config = dict(
    model='image classifier',
    dataset='photos of arthropod specimens (BIOSCAN-5M)',
    train_examples=48750,
    image_size=32,
    crop_scale_min=1,
    horizontal_flip=True,
    targets=['order', 'family'],
    num_classes=[18, 218],
    arch='vit',
    norm='rmsnorm',
    norm_position='pre',
    activation='gelu',
    mlp_ratio=4,
    head_dim=64,
    fused_qkv=False,
    bias='qkv',
    qk_norm=False,
    parallel_block=False,
    inner_norm=False,
    moe='soft',
    drop_path=0.15,
    num_experts=8,
    moe_every=2,
    expert_mlp_ratio=1,
    slots_per_expert=2,
    shared_expert=False,
    patch_size=[4, 4],
    conv_stem=False,
    layers=10,
    width=192,
    positions='sincos',
    pooling='attention',
    loss='binary_cross_entropy',
    head_dropout=0.2,
    residual_init='scaled_by_depth',
    optimizer='soap',
    beta2=0.99,
    lr=0.0027,
    beta1=0.95,
    shampoo_beta=0.99,
    eps=1e-08,
    precondition_frequency=20,
    max_precond_dim=1024,
    one_sided=True,
    adamw_lr_other_params=0.0026,
    grad_clip=1.0,
    steps=6500,
    batch_size=128,
    epochs=17.1,
    lr_schedule='wsd_sqrt',
    decay_fraction=0.4,
    final_lr_fraction=0.01,
    warmup_steps=130,
    weight_decay=0.1,
    adamw_weight_decay_other_params=0.05,
)
Rows from block 7 of a small image classifier, named by matrix and row number. Rows with one number within an expert belong to one neuron, the router's apart. Each number is 128 + 24 x the weight over its row's rms, rounded and kept within 0 to 255. All counts start at 0. Numbers have three digits each.
Before each expert's rows are labels from the 100 images, of 14976, where the router gives the expert most weight on average: "responds to" is what is common among them. Only what is clearly more common there than usual is listed. The data: photos of arthropod specimens (BIOSCAN-5M).
# router: slot weights (model.blocks.7.mlp.router.weight, 16x192, trained with AdamW), inputs 96-191
# up: expert up (model.blocks.7.mlp.up, 8x192x192), inputs 96-191
# down: expert down (model.blocks.7.mlp.down, 8x192x192, transposed), outputs 96-191

# expert 7
responds to: order Coleoptera
router.14:125105148102138153171146125132105101199105141141104118102099097145182095099137111118174097131140135139182173130098122104099143138153137153113097136154141119118111077151115076141175149095138119125118146125099147117118155142115115104136137121123133107155126152132165117140104094137122137119
router.15:129094129154103153107125129117122126167114105172139150158121146138123130150146151107116089129117129167123167138120109129126109147137133123137156077147119151151136133130076115136153128139167150145125138118105141144141176115172186151091126112116104040122153128111129122119152106106127167090
up.0:122146126111156119135133097174086088118104132129161117126162086116142149108138112106127150152149108086124133118085131116076120087172094100119121151163136147175137145158158118150109133123103125115160094147109103122135142116104119106133145139107146117149135140116127111157126117106157116163
down.0:150188141137092106110109106122087154130110116130143112114132129117115151130151169135125177124095114063137160119155142114097154147109081139131073125171145121140150114169086112089180122127154117156146098087149118096126121098177133132124127144082128132155136103134153133099141143111107112142
up.1:149115133166119122148162139171142110120121123093120103097126106108144127113100155110115130132086163133138128125145102113080120122124130141131163131127155085153109107118135073128152162120097140136138109142133109078156102159122128128156147145151157166185112090069148082132142093148123095144
down.1:127153122124152126151098148122153098141118091142130124137127121157181116102130091107138103132173138109135132101103084155123143168128138148132122132085130124099112140103136144144123108143123149099123157214125137129130109140168128143117177110121122149141120147098139139124152103130163168119
up.2:144079122146147117134122145168162069101122136095111123143172086145137133089168176148118138130132110114146100118151142131118182139124138087127158164072138127087129091093135114150093124115092101136133113143078100160131090095106137130114128137096130142141108167135118146114111125172126094150
down.2:100124103107116110118119167159117173125121152097107133098102114112113121131138151113162142192102073114139136113135187116106131163108119103119134126134153122106160089132123082092176136111079102147147164180096103145120105151170081129142111149157103131168119133112091119123136127136108106166
up.3:103161110095117140141139123147134121127123087121149079103120136153139090113144160125107188122151122142152104137079121119121117180092141113129157132116114129107162105107116100143138092124151107130168093112136112112185146120150132137134144121114145122121127079126138167140094163086150166150
down.3:127116133124109083101113111106085140137143134104143145114133130151112139180128162080143101125128086141098087135123165112126049112124100138107107166122139131148144152135155140112130084104084129180158141062135140124106141154121101157089138141126121183138103121113111154139163162134159115114
up.4:156105174119142147134182152100122099087107171103116137127111140085144134111111121121142127160142135143084148087160142144116154113111123117116129129145098102111128133172142120125143135124088114125164151134099131099137138120111093115117141150097108134174169171112133098123121135150132103108
down.4:126153141104126148122132116086153116128086114139066105112081151124108157156126164109072105130139109133119113137176161095142136128132131148159106141107129158104126081122130151149118121119126116100143136069097120103073117120115109127129111137139126088169121137115082149121076118133109134142
up.5:179156133149141142118096116162107104123115102165135134084134110121133124111110086177135124135128145133137114130085142122119112109128143127111170115135109127139146132148133080106120093147144167132123137123135171086119155120115123153132188077108134128102127071102118116135129133148137182117
down.5:115105126128091090124147124097138153125133123114125102119118116133078122126135143057147127148132143151118099156147156116147101107107107110121126144167114124157141123121138150078153119101170130169099145000139130136131154147131120150136126133145121153144115174160116152107154139098134130118
up.6:150169150123162146090124133137156131096133149105160116154144112167103147091123124115134133131119118089101104080108132138159122118143129103121081118109127145119158074136143121118080117111116076083108092136121072150144132125131083145141148153104143147166107140179128164115132166177085134145
down.6:135179087133144140140118120167146122105173186169116145101128096122165124139096155097141130160134113155122149146117108138147094158132133079115152161095145111119153153123135126097122167147099117160139148184107136114116086148113151163127105157127109123168127138115109160135124100146121181175
up.7:127161126126150131156132132163140072108138105100173123115138126147122136085143167143156128123121089114145081131126140135149135112129137120121146148093120182069112111135144107142092115125093085135154106144100090163151099092107121136124151149098119155171123163156127133122096179184114123172
down.7:113145112102153127098134181170112166115164150116124133091137069123123101133125160091137143155094120141144112109135141130098129164113126100111153130099148119119145133137112108088137179147084109134148137180099129150135100163130105136131096172153091154183122119139078132148123102165114130191
up.8:110139158115186110150145123167087143110130137105120098133103149171156126123161106092153145095141112112143106102120148148093194161116137110170101141124165101115116132135165119128146133125124101088121171118102116143120118140108111092117168125085140129157111145137160153173113151135118115139
down.8:128136163125151126139131113127089116127122100136110110181172092122145162074150096116131141122140150143122095126117105125157103161114156144107109142111116150108138176118127101122091120161144143143124154106160129140117114136176128146080149147160157140099143151108124152118144154128167120167
up.9:129119138131157129169089094123088105111165146153130113177116081113094158102156103144153134142109140119093130144098139168137096094169144135107123148129109119109149112147109128154097119124127153135127149117151110108105119126126127130124176115091064136103135102150129164112115171135109135159
down.9:147139109119125138145088108145144129118117145112111135146110113129158095144127110106174124160115145139172141162114079132137135161145102122117137132131192103115108150128099135120134159146119171167110093174137156122141134117140126097145154144103100128160094115089130068138127086148160164132
up.10:100141120162109114167136078127111095131099153114151150089126112114156126167150141146127121143072123111150163142118113148132123131164107149095106158160124109128171116134118178150103146129113148104182151160136157088138082124105130101125108166164116155073124134149143142140109131103090118166
down.10:163167117159142116115127108149119124096115106127118111124146136151141077141112117171148110130108110118091149126093148131148171167112105124143131119119113139120104117120138111153172141140158082127139147214148134132133116079157122118109141158115114149128167119082134104116148088132083129121
up.11:180159106141114107114128120112084140117107115171166099088121136091157117128110131137105146133127147151114176131141135096126165153085134131125125146158149124110188135158102143132165089141145144122129159140118138078143116119136122151104206112153144124146129085135156175144142148094103159112
down.11:105116106109096085129135123117123138149105128117097109141117124153144125129110122069143136109127135131101104154124175123138118115110053143149116118153130142128128141155114126093120126115143163156095124032123129140126108152149084118111092165125105137143111128094166140104134143122153099128
up.12:163176090111112143101130136149129120126147129135154156119114127110146094133117141105113132175114112115150110149083128081130096132125120132121190147150098134177141180148125106099180124101172136132161095126148115151142155161154142131133100126121129132117147134137119146148111099107189166097
down.12:139132141156105108104110136107114150081117145106123141143155125119078134129120169134139093172112130136103081124150125128148091112151113127103118129155143110130175107104147126136099070092082164125110166056126100137092142123138122169085127085146137157142179167144125161115147146122142108114
up.13:160128113144134100143081143131129089122108076096158099156185103118099101140126168084114154125106125086124143142100158147090075111156130073119162132137138122127162086108138121112098117168118098106109061134137109167107101084123117147124188155115100092110134139116134156097121086116126148133
down.13:144157139123148129128149136112126106113122143138095151137110109147134112106145158119113131091132144105118173131138162113147158142141122122124124140120133120131097134158123107102167118129128140182100108193132124138152141153164128120153192137104115158132102122139131148124097120175129131133
up.14:150117139153142110120118149162113078119115118117125137174152121127110106104155139190113156141121121132099162152135180112133147152111132156144164169076110136144139148099137092139091152142131109138110170129128170141115137121128141126106136118128151111151165185146145131121102137178147128114
down.14:132149127110081104127124141136123128136096114121095117120145126143072107168116150152101109117119103156135101151115156111170090134112123124158108098131141128098101115111174122103154121086104127160132135013136132140098171133135115124158126140114142154183125126146128113128152111095149093147

# expert 5
responds to: order Diptera
router.10:113120134125139134133171174130131117123145114079106120141156131134174114105125160153094065174118086172136168149129125121148121134121128111130141122097180069105143105107152122115161123100130145102109162136105135152157089098107126109131096122167169139116129109109144132162111086140145149154
router.11:155145121112113137101143146137093115132150133097097129099112162113147125156146167129091102155086093152109160141155131148127114161093139142171155124112163088112146134117155086104185083141147135132124122149148113116105087173104104098128120150131160149148129121111133138156149099104172118114
up.0:134139115115122192133126142155122103135139182127129127085081132136127100088120134112091116131098135091138141094096142150125128119118130122153171090148131149120110102130137125108137158183146121087160150125089104129121101125127136153101122102169112134107127119142207130124075128094109133122
down.0:107166098124118099139109121124169128123133140127115124107085149109139124123133131114154152097109134160129133114122142123121132143103132137122124132103133120138077138141141158127167115096097106126144107255130095113145120151101141188124153137139136141154103119125139114128132121107082097139
up.1:155103149110159142086135151150124132115104148090131080127109129146088124128133096165136125117098108106132104141136186120124160118140130096146145096144150184118093073139128140149124153084099125101132120118106104164111098111120084143133139158108103080136090148149137125156135132111112120141
down.1:196139106145131140091188151151131113121180139164112139099128130128151112090127147127109129133117119123082107143090144107140093118136087143141123139153127110180149141138122123127081135102132107110100095142147153100132137168125119155130087123154142126159169116130103114108088100149181138108
up.2:090131127139103137177091132115117114101116131079092167165135104096171138113123155129120112118149186136105174134104098123130125152126120146099123129115117118144133116142090118084156139124129085136144140130132159088097135121160160119110141168168139149140138145134148113154106121151145115112
down.2:132099138100088123117140086141139124145095152106149102144098116146135101129087134129102136136127111150119118110136084129155154140091140115110133130150112134107119108103111132084150139095098114156133131255108097145113130138133149139127165095125135133105099141116109103147131134111109138112
up.3:102117147142130154118146126153129144096117131182133126083147123155135136156116131136181137127075095131093113104127123136125159096090145120115154083153145152148108139169103116147107137121091150102146105112155108129126123131080084128129134117071102115141139110146131103145134171110090167155
down.3:166123158124137149052131159125136137152104155134088140136126136123138135122087142143113155093166124106151131135137146122130135119129089150165159104106150131130098147139126127071098136135175095084111105059108147120108129128158151170109119143128104132123158113119109090115116121172175147150
up.4:113100146137129151140140095122135128109120153129174180142163140150095115134129180144087130161148134161117111106109104121129132180163109122103162143072116118117106111143134140145126077101097146123104121129156121132134138078122109131115137161101140124130163156141105144133153123102080108152
down.4:122097127104138136103165131122093154141168150134156105091102135110155149111136101084143109099091079125166106140146085113131143147128092169140114142163102138142148150183139151160113122166166118090131159124128152129157139129162125174092138160101095147146094086110114172113134112163123157116
up.5:101108143121181132156136157096155120158129118131131070130122124134117117076164163086138100146155147123152150155131140121174119097141155166134130083142128103107094107156166093132163131101145113133083141126126145121132160145110069103126127108138143150163129113126111098149119102125132088123
down.5:105098199151144168170152115128112121107079138091102147132148095144101122161099122101115092125136146120123082148098125133124128147131124122126150143118085111113135105108120144107094148138140137134161189097124193113124123135173127111113163124115151162101147120131129117143138176120142168195
up.6:157169144092145145129139156133132144128122169133123126139117132129127105131138157127108103113143129121091125129140073163133126164174126139136118112126137140109129139158182142110115092140099127090145165109115107135124122067097106115168090156199151135106114139123107143155146063098134110116
down.6:164133138119123095120137137117124168141135106155137080158130130133142163129134149135135160128097106123152148130157142131088115113128137151119122139113119127143176113107100093151110181132144134135132173086146126164126098107107120151111148105134108082137125134146068140118106142152115129133
up.7:113076114128140140094090120125131110126146119102105102133146119161109135120137099122116087151134148173135122156141172160121150107176108065122117154134126128130149117103149159129137104160156175181114097132115147109112117080115093130133097121148162111115124148163126132116146099136127138132
down.7:159149125135151131135149108139123138139149122144142114117131120119113130115139139105091106137101140116091160109103103158144123068112176105115098116151143156134137154158166107145165140130101140115103138117092117077118151117093117124149151129171114136143117151152088139121170107157096111082
up.8:140148107138151082080106138167173126131132173105148099099084130140126130083102115146125110126144135115125093110132176168129119165148146160151117108133128141145120123123125153119099128115163162143147117124120126098119136119159121138144066119152145107099110174179101136152124085159157124134
down.8:137184113113119110128116097117124161132095098159171138105129179129108133114156113129108142143086145100120121124112163158124110104122138135124102132139175171120141128121129151134149152132104059123133103045132141135155106096075138139151152113171176115104126154163132124141143168147100135109
up.9:184125130129120144140150153107125121083149127134135106151113120119116098147096097159114120101141100136090139153120130121106198132135125127160133152122137124100094131126124149105128137171124102087101174097136118149174109161112129116176111176131103090103108121156136099143157106105127097116
down.9:140184112144117128110120131129119130143142114168116132125113168127170147147119154157133174139118173169171130121125123128095137118116175136138113133087160138099116156105127101154081151101139174161129125105128101150135129115074111168085129134158119104156123095107120130109102170116126131134
up.10:121114151166159112136114108125049117111111133169148172124128123118111112130159141121108107127104166102093162134094081135146140102161124166079093149134125118168161109139114168147127120112116079123114139117168132094118128164149149127138136128125128137166118135143145134171133131139122144134
down.10:108112122154148141135105136119111118224148087098124141184109113122117091146150134127115142131100139123150130169164105132107137139152150116158119077113128142095128150099082143143123138099085108159156143055129165102076165130164139109114096118094157143071139117142147158104158172123160120103
up.11:126099121138156135157161129123147097123147135140141199147168114126146118093126106097080136127145122072092133129114102115146121160159147128111096156091103167154127134131122152128107168154111130151122137141138157111103118125119157121135111162113121103130128154145096126133106081150142102126
down.11:144136117138126134080127096126126143126169131139156149102141114120137125161135122142127148128057118133173125139152102120115115131117140148096120101127160145124169104141118161157107090111150115101083098056160146142082106120175147147156106137118156152081147140131143144096160134123104130123
up.12:112081134128121132165161101171074130159146100135103158117121076125104127107163109133137127138086117146112074125150099102076127126119115177126165164157098135074146088146136059143134154170130148140147158136125141158118108148127130143132123123162133163140147177141151159105115143103146112093
down.12:096153090108127114140124113129134114105132163140133127054079130136140137094118140103136151119109121140114111102132141134142145139125111144134115145127127141143086141131166151122145123128106101114163121255138094101150129153115154165126151122133097128134092119112169120123146115106072105141
up.13:154123115162157147087119139160102132162118116162123152175106117156137121169139107143096164121145119154067125131139080104115158094116113140095168140174108152132130172096150142180125118129113105140131091130113114102169110140113168120188123112112124103122122159148108130079112124106134103156
down.13:075153139124139146136179168137155118149157122167137108117093171113142150153149151163157124083118180157158146107147111117128140127114120112112097161114113114134089137122136095137108141112106149133149138161126099156129153147137138149102121152144131077144088082096108159105101096128132110165
up.14:095130163077111150102119125102139096112122097141120114151144151153155128136100154151130142130135125098088100100125136086163150155106160124120149144121121106144150147140112101117082129077118117122129149103176118107137147122159138133116167140118101103112199132170131163127127160092148088125
down.14:090149130104136162119095100122118151116086162113122136123142126149150154141192143148131115116067121140131057128166123139096086108129132140157134109103154140118110141135112172109134136113138083145166123086110115144147140078099081137077141145093139113131118155120145160089125123154143077113

# expert 4
responds to: order Hymenoptera
router.8:133149091125115141102118118138135114137138148102115142143133097161160137117135121127120107164113164189138140180160123127114076142125118128110100140134149115120185141139146153132138120159133148174138126153077137087114094089133142111166109130171194130154172147112099131122128086125145134110
router.9:125092113144132174135083092144102090174127103093131144148132139144156144123124174161120133131113132116155157111109103100121123145120153107116132167098123129123154154153137112179129098144135150117137151118122148148078097120125134112138079145149148125086148123134177155156122082133143119113
up.0:144088137120073136114154150120138133079136078104081135139162148152127120118121108139145133145138163102148106142134154124126151136117159089092153144172093156152122118154123104146100137066106129112158144112151114118118120154100138136125143112142131140113158119121129163120088157095122160144
down.0:121086134080114142173127142112114134138135094097133152144138121133125115125123108096171119124144138150118121138159108138124135127102100113086137122123090179117115130122111122159147158125084121119171101043108192136132107141187130169144124153122144141147121147121124149104123134138162123141
up.1:130172122132105140125139122133131120091145101113147114105124122136116108114138121119119101139107096141154096105132146116101145134086122072191107104143130146158141144154119150123109115160139133137166121124118086098176135133096107132112126105128136105105133087147124158149163078129112139156
down.1:175114142149108113136134141157123118139188179154137088135082124105080133156122147100105138100141138151140113127134130125120120141147115132146130134101109137126094129103119165113147117128142120150094144220121126158150116106151127165129157071114147086095122126137124171120105141106136151144
up.2:134093139132113150159159121119142145147122105097100089135118102134095094145100135109142096134130108156160125146143173138092119100098123100100121140099150165096114098127110128136136113151110104120119085127107166150145104107106087110150148122112137144146136108065132133083132168127089091119
down.2:130109149147141116108127165193125118132180173141169121153116147112075125129133119133098145133125145146104139107147163090139149144125066107153100124131138150154103138117117124136117112102134125164112141255116117126133137119150165124130123129127130101118119146129138162143115096117139129130
up.3:129141120138130120135099077127069097134111118174161157104122155108116135143106109176161177168102130128093134117111120112104099084157148165125125163118097113158153137149129134140105139150171148136146159117113145122122140154087123153118118112122114145102159107088126094117151179120112133191
down.3:117116111113131149133140137153084131129076141127101114132122136145108127078110095138137113112143100127120145102094153105125108121112118128156120119090144110126132064128094160111157122129127113093111162137101125160156088158109112085126140106144083173094193107094145093132108102134107121156
up.4:124073117138137114104137171141092140124152141132072117124145139141104111070087114152129137097179123100127140137115159131133136111113122086174157113146100132113091101129146103126093139102128118108100088114144129148102114162152110128137165098136115086118111133148107143136083126129149151144
down.4:092116122125128191098154148118125120107110107117095107146134123134104136099100113143107162133145112128119124135160137096117158172125135130092163132130138161099123147113099097154090100154169145159145151007172176126135133127169098112110133163125105145181119157105116108124137120163134094129
up.5:118162135152122145163162091113181095125110126141125146116145120142147148084185115097163112135088139128179107090127138155124136142131131113120127118112122081110124097124150092134117145134124134130159178127113135120130146130112146130107121130147123147137133079087147121130130137100099142117
down.5:125138139099126126122117162124086181142108111129132150119165154133115140130106134128152124117148172169123155165118116082137151170124096141123143120142108149135120138139111127118110093118131102136154120131144119141129153128106120102105092135104114153115109164139143097129155133149107103173
up.6:155149152155137142145142127120152094144130107128132125146102171113115122125135160162149130138117118103139149088109175086153131112116159147116160112101082139158103150156083088122166155099112123110107139091142131146141168140138115159114143131104125092093165109141168128128135132130148100101
down.6:102132139072148148167136163105106175071093079136106141163134139088104116135162103161142109088153140159119127164141124131107100134180112148119188113090127106147121106141116099199136121108135081129150129040139153116085109176148116128110122148117144144128121116096113103082169135123146096140
up.7:175120150129139129128158159149121161123157161130149127097143110164077081146134087119128133157142106131098138127154119118104135095115113077119143091132125194139090152124164141150117104114115137122124110119123088139163125095114097124110103132120128111109148141145100143141132119108079137139
down.7:142115187131104157108137135160155093135174156133102086145132130123115113132155184158132108064165095121113117108148127100138120119116106132111141147147083112131145124092131162120163138098128125167128123150132158117123136118162180119124123114128149108115124147148124175103094141156156167142
up.8:123092151112137105112141190163144127128118146102126126137119125140168121102114178159120156137163136131142125149137133111134143129176131134117149134102140144118083102129137079109164090115106119122102063119131113143110147131148098115167127148120152100142125150145139117149080071144144087103
down.8:130113113149078154117115116138109045118082098136129102092099169151137143127128109141137103105120152099101100118120172070170178116152124127126136128135120151135158156120128125162102149099142140095123141090128167162096116145138122131120123141095122109123114102083155137118101119160168144185
up.9:151122160136134133124119124118082107142108149142165093088102158135132111135120133164134151111110092086129148109104128134128157108115175108096159124156117170116123136161150109125085135137145141133167123097152146100119133155089108158091134104125076081068144120151145165129131158114115164104
down.9:097126107142189127133157125129129158147107110170090140083126099123131116115109107138145162112148139125142118112161151091107156123127143130094125122171139184117114112155116132200137140149143124145172127092136176115164125141157068121100113138085094158129121144127156109111133120125155119107
up.10:185158103149080130095108122119134117111108101120129097137140148136153170120127189120151136090132130119125138124138149153150137092082146138133097142074184120128112140131128112132101176127137130111129114127142101130175120150132136147116171119129118121137133091115127130151161093132119154121
down.10:144118152168168126094111136154142095114179161138131112144120118106102108118143135076102116120097115178170129155123174119115100161122057146150129114134122130123094093100156120116134097124125106152114140229098100162127105085158115108123166110149159119132137118138144146122092088110114112141
up.11:136116129141097144131149144091133077100107133084126127152135154124144096109136148150122133150130111091185153105095150116143189153143149133141170140090134132156057144107155094139109143114154133135123133093130163173115148152129151123078129125152131109119096134185158131158118116112115135119
down.11:106125104096167161137118172117132147092097118116133133152125090105121125113144091124116163114147145122118099163137133082098130146107154132128164121156121129087125154148113065174125116165145117148153123038149157117130135110167106099113098139087120168158109124112112132118164136171156103152
up.12:114115153142120139161137107144114130103093095123133160121123147147126124124154144138125141185133125123094122120126130077124139132100144142087153154111119112131116171151125094162102087103095158129124124110134106157156121156116093128119151136107098149123156123165143101124145145109092102147
down.12:125118119126181166094149134116122103178153116144128118135152152148132174158154129135140124072109180117103113104129090102150111122115109133149154130109107136143147153118116157173102116147103118112122114063142121093138139131117114155097123146111124119110108120145132144111090146120157117164
up.13:131114132151155078143108121119088137149108105130139153127123132157155135151125158147130122150138105125065127120129117094104127074123131171110130161141087134116110126111117124170114145104152137132112100119138162114133141141133170119136130134086104133105153137132108091124089150134105127154
down.13:128159088102169145108213166137134127142142136159128134142118154148120109137150086140117130124099135108104114103101148113138101111077099121144113152127120139152148079128124161137130153100101105105104170157119148148124135199100159128113081129110100112117135126138128168134117130109158148134
up.14:117170113097118162114097113122129102089144135107105101093122132141123134113129126103152149074112142132142127098110139144108141150101139157168158092118106149126125167155150107096092146105149149105164112119135128080126125129115123141147140094136129112108117117153122102114124166121176146144
down.14:150078122099115125138133182112168149134142128095085149142159127127135139152142097118169188103139119131106178191118112118115146103119116085113094119124136140127107140119114134101139104122121115123134144071078192138116092104139181142146125149110117142133135139125162147087159119117154168116

# expert 3
responds to: order Diptera
router.6:110111127135121167167120108089114116149135121105136131111125169141161139153142138101158092089092088115142113100163146123091139137155105117148122156124120132122076100096107155092124116090124147094134131146178132134099125146129108092147121143108103185107100140148167110095105145104119133148
router.7:103133122129115163165133093095116131141134102132122117127126148146161168161135121088143067084126111116149103089131133144101128115149097132109113164114153115131109095107112145127092110095143119112133118170175159124137149148157131103143143138140116198089094104141158120122096167112118150144
up.0:167130110102116151100109134197103110100102137115123124118120066164120118080104106120176121134185141090167132104100148129093133134160143148104147133146129134162124106107156059141159163091134127104167101107142106187136158136134168142156128115103105103111145138171151124139151112120141126136
down.0:106165119127106122141141135164121144168097102155164118132165181125154164151126082154109133087106116135110094129150117112125139098173165126136113120156138095133108125115121115098177153113102140102101137075124132128105060145156171092097092120113135132106115158195094140119123112122136114109
up.1:127171158129132167118143120157175110133068119096091133115137131156198156139138156126137172099125140130141135123092111078130099145148111155126168168099125100125061102112111098132151146099129142109091126110109115180123125157149143134147144154126120133115134151148118132116151132123124142181
down.1:162155117129103113132121121123153158161108094151156133137145172146126125123139141157114138137110137136150077130169138106111126163171147100131105118150095092122122154159140135137145182127097174156164129095140144124102118097122190098102048144129140143079136165184103188132135102123138140150
up.2:170177175128141111105094140168104137134121126143113089115123127144141099114161128158146123111118081089112146120114085131159126096154158096101110157194147076127108150132125101131120146133151091119114158105110137133135123140099094136141131124120112126137137103150151133110190145145161099130
down.2:151104136098118177122159118156160094107180117141147144122167103133113126124116088132141159165128140123105146145129126134134101159116131098177100146075099110097139129133127106144131124147119110135151105126138105151103116127134102087102162168140118133166142123167114123078143119110125148139
up.3:152125114144124160135139136179161121158141122165148119143139130171102120135109128139131160146147098141127134081157126097125138166161119117122179139120126159123110158122130084156140179153088137121136119115104079203145083184116140105171123125111099093101124120150155109134167106115129129132
down.3:145134093161078103143124149128118208168142134156143114114115175132182136153126110147133123076108108130118145131139113139122138130122136128143116142170139096120129128120106182072132129129081136091116107056152110074106101122148129185109125147099106145152096151128118175124130103111125127095
up.4:148128115165139158112123155176132147092113158122106107093138111132145116109115106119164155120133157148092154134108114160138132111123169089093121088164158197181133132127116157094152120106167108100134139114118141136089097146147147180163089147155109120112127145124132090163132105151109128129
down.4:157112117127124070139183131134142152103103103150090122141143154143122124163132105109090154156147155145110138140124127108116129157123105127130121155084104124098124148144112140103125134097122121114143153152082128112128102115163161209127144121116170160138136129116123144102141187132131120095
up.5:131141126122129149108142116126096086067109128149112138123133152140144153108139159134120126139096139102133106115106166122126147160097165128122133150122123125138157121177121125124116124129116167178135161112134117132130110109091140148128146077124105136124140162148173143117114148105160121081
down.5:122136144131127097112141143163121151186160179141104126137153145137117126131082120131113153108134131171114091116120157162101114103136137109162103120121142130152143097124071083127129116178077124132114119077119110111117145116145159171127141122155118059118191150094114117110115094147118159122
up.6:126124168109189098120126172109103159126129146135116141139093116099156089150131095128116130096093092124094144150132105085131168115066147113167148121182122148128118142131105148109103121119142128116126124103111150104099132102106107126115120138122090107078157166158152125104130114137148096084
down.6:127108129142101074128132151146116082105141100135158123147122136110127159126138113150112094147127139122140166141130117137125109161107104136155128140102096124126128137099100115131120111105097108104134111108116094201090116140147085092120143174169119133174121116100142111114151141162098122110
up.7:125118125172161116085122133114135149089135130131128128143101149099120118115182091125151111125107088125121138096146143125098191137097138121115155134133108145128131104162107120162143185112152123115140153122138149125107180145084078137134095119115070126141127116115171100105136108138154152098
down.7:065110114135110129136118124092152078135108150111151138137127154113090122129128117167131091122101106148132103149175183148127095135162158171139123143160123172172137127106119171145146136138101110137116151160120161112164099176135116100122155164127158080127134135113087146113123178153116154184
up.8:160130154098155141101164169131148135131130188126114119144116078099127127108122114149127161149177128124147138138136150157111117137106105099129120084130148166116111110131148121141155129156082125147098086133118114142119115145133082108126118114107161095145130161138067138121114097139156123118
down.8:144109183087178106117128178132135140145145124136102134125145123115122160123109080120136110109163108125136142134109116140101142148130130139122087130095096133137134114128128052133152148078124139138135166113139130129198153186168146130129142184127135123132153114140158130141122125167131136128
up.9:145158143122090132119076092133101112113144132131133092113107090137147126115101163148154143123144141124167151106098100159120133113154141099109110132132145087139142141118136107114122105141145129109152134104111108108067079113131098158157120158177138105090157129106094095127190127119138090097
down.9:122136074116108126153124108144143103079147152085145129127155110104159217125122091131127133118142118131112127138076126130108130139135159151111109097089145135071160162154150106115144117129164082179143151127128161130159126148177144063123159145154138135141157077110104121142133134146126116129
up.10:101098136130143090130155177110138107148087155135107138139139123125118113110076107146143154141171159106090147153141131082169151099105161126098128128129114121100128135132154120132131146101110102161078123115132129111118124175128136113129142146099140099135162127130117107181090122139127093135
down.10:097135118133111132109114099118117171144109117159140155140149119168116121148164121121100091127142133114157093135146129112160138136090183163120081116119117141117123146113077120138070128111124106143124158000108123116163125113121143148117105151152145185150143130091141110091151126140137120144
up.11:169112124108119117124147117112094101126128153150116126097176149127134102117122144132179155157144162077135143138143142130154158158126125091109139143132134142133151118143176128156140146096111135170123138139150143109118098118118150140118173108134145114160158165123121150134123131114142176071
down.11:089150153120116168147139083144098116137120159119113115162110097125158130130117129096119106153092099155125146132119119128131122111148151133148108110125100085136119096106164117134156106155139128119110116185123098144135116138151172156149152119141155111121190119124144124164151149082107114130
up.12:152153151097118144073125116110122139102105116108101149122098125132110100187135078126130184126136092107107128132134083104127110181101101124157157087152169143144128153177111123127151098124100155123130146105094106159173114111112141102172146136129131122124120151151119128098149117118129164129
down.12:142138138131137081130133138153137140154119151136153113152127091141176164112118134142123126140115151144134102113133162120100179129181110081159145152138097120084105112105165137122162170143092121137095144112154080158100137108119153091128090113128101133064131131165123171108112128129127120143
up.13:131162135119092161113126145157107157170116144118160141064131109140121102139086099135164136123149120110177115096122129111099158127168145125140119096168123112110081131169139122148125104117137130114098108105122090121111144122128122135106122090129176105122167088162149085109115134130093190146
down.13:147127120112137085138134142131149123103151155089137125141119147113157135158144115136119139129115135155167152159082139153133112106131122125148130105117130119114126134111122153075208112116123087100103083083063176144107104150167098098107138166124127152127094166145099157112133131118183133135
up.14:128101159056150172094130165129126132141124173096144103113105120122114104109115112142115136134184121081140143118104130111162136140135138118129171103151105148130102142085122126173158125093094144147146097118119114158145136101138112151142093105122177129120135136150141134108102124101136145116
down.14:151139119135149112106139082120136150126099115093091131137132150157156117135145114114112127146105131145111166131095141117126128152183087124130092116106122127089133162103126139183176138135139159143111128188128150106109111134138112179130130135142127080090084145132088145124134120148104172134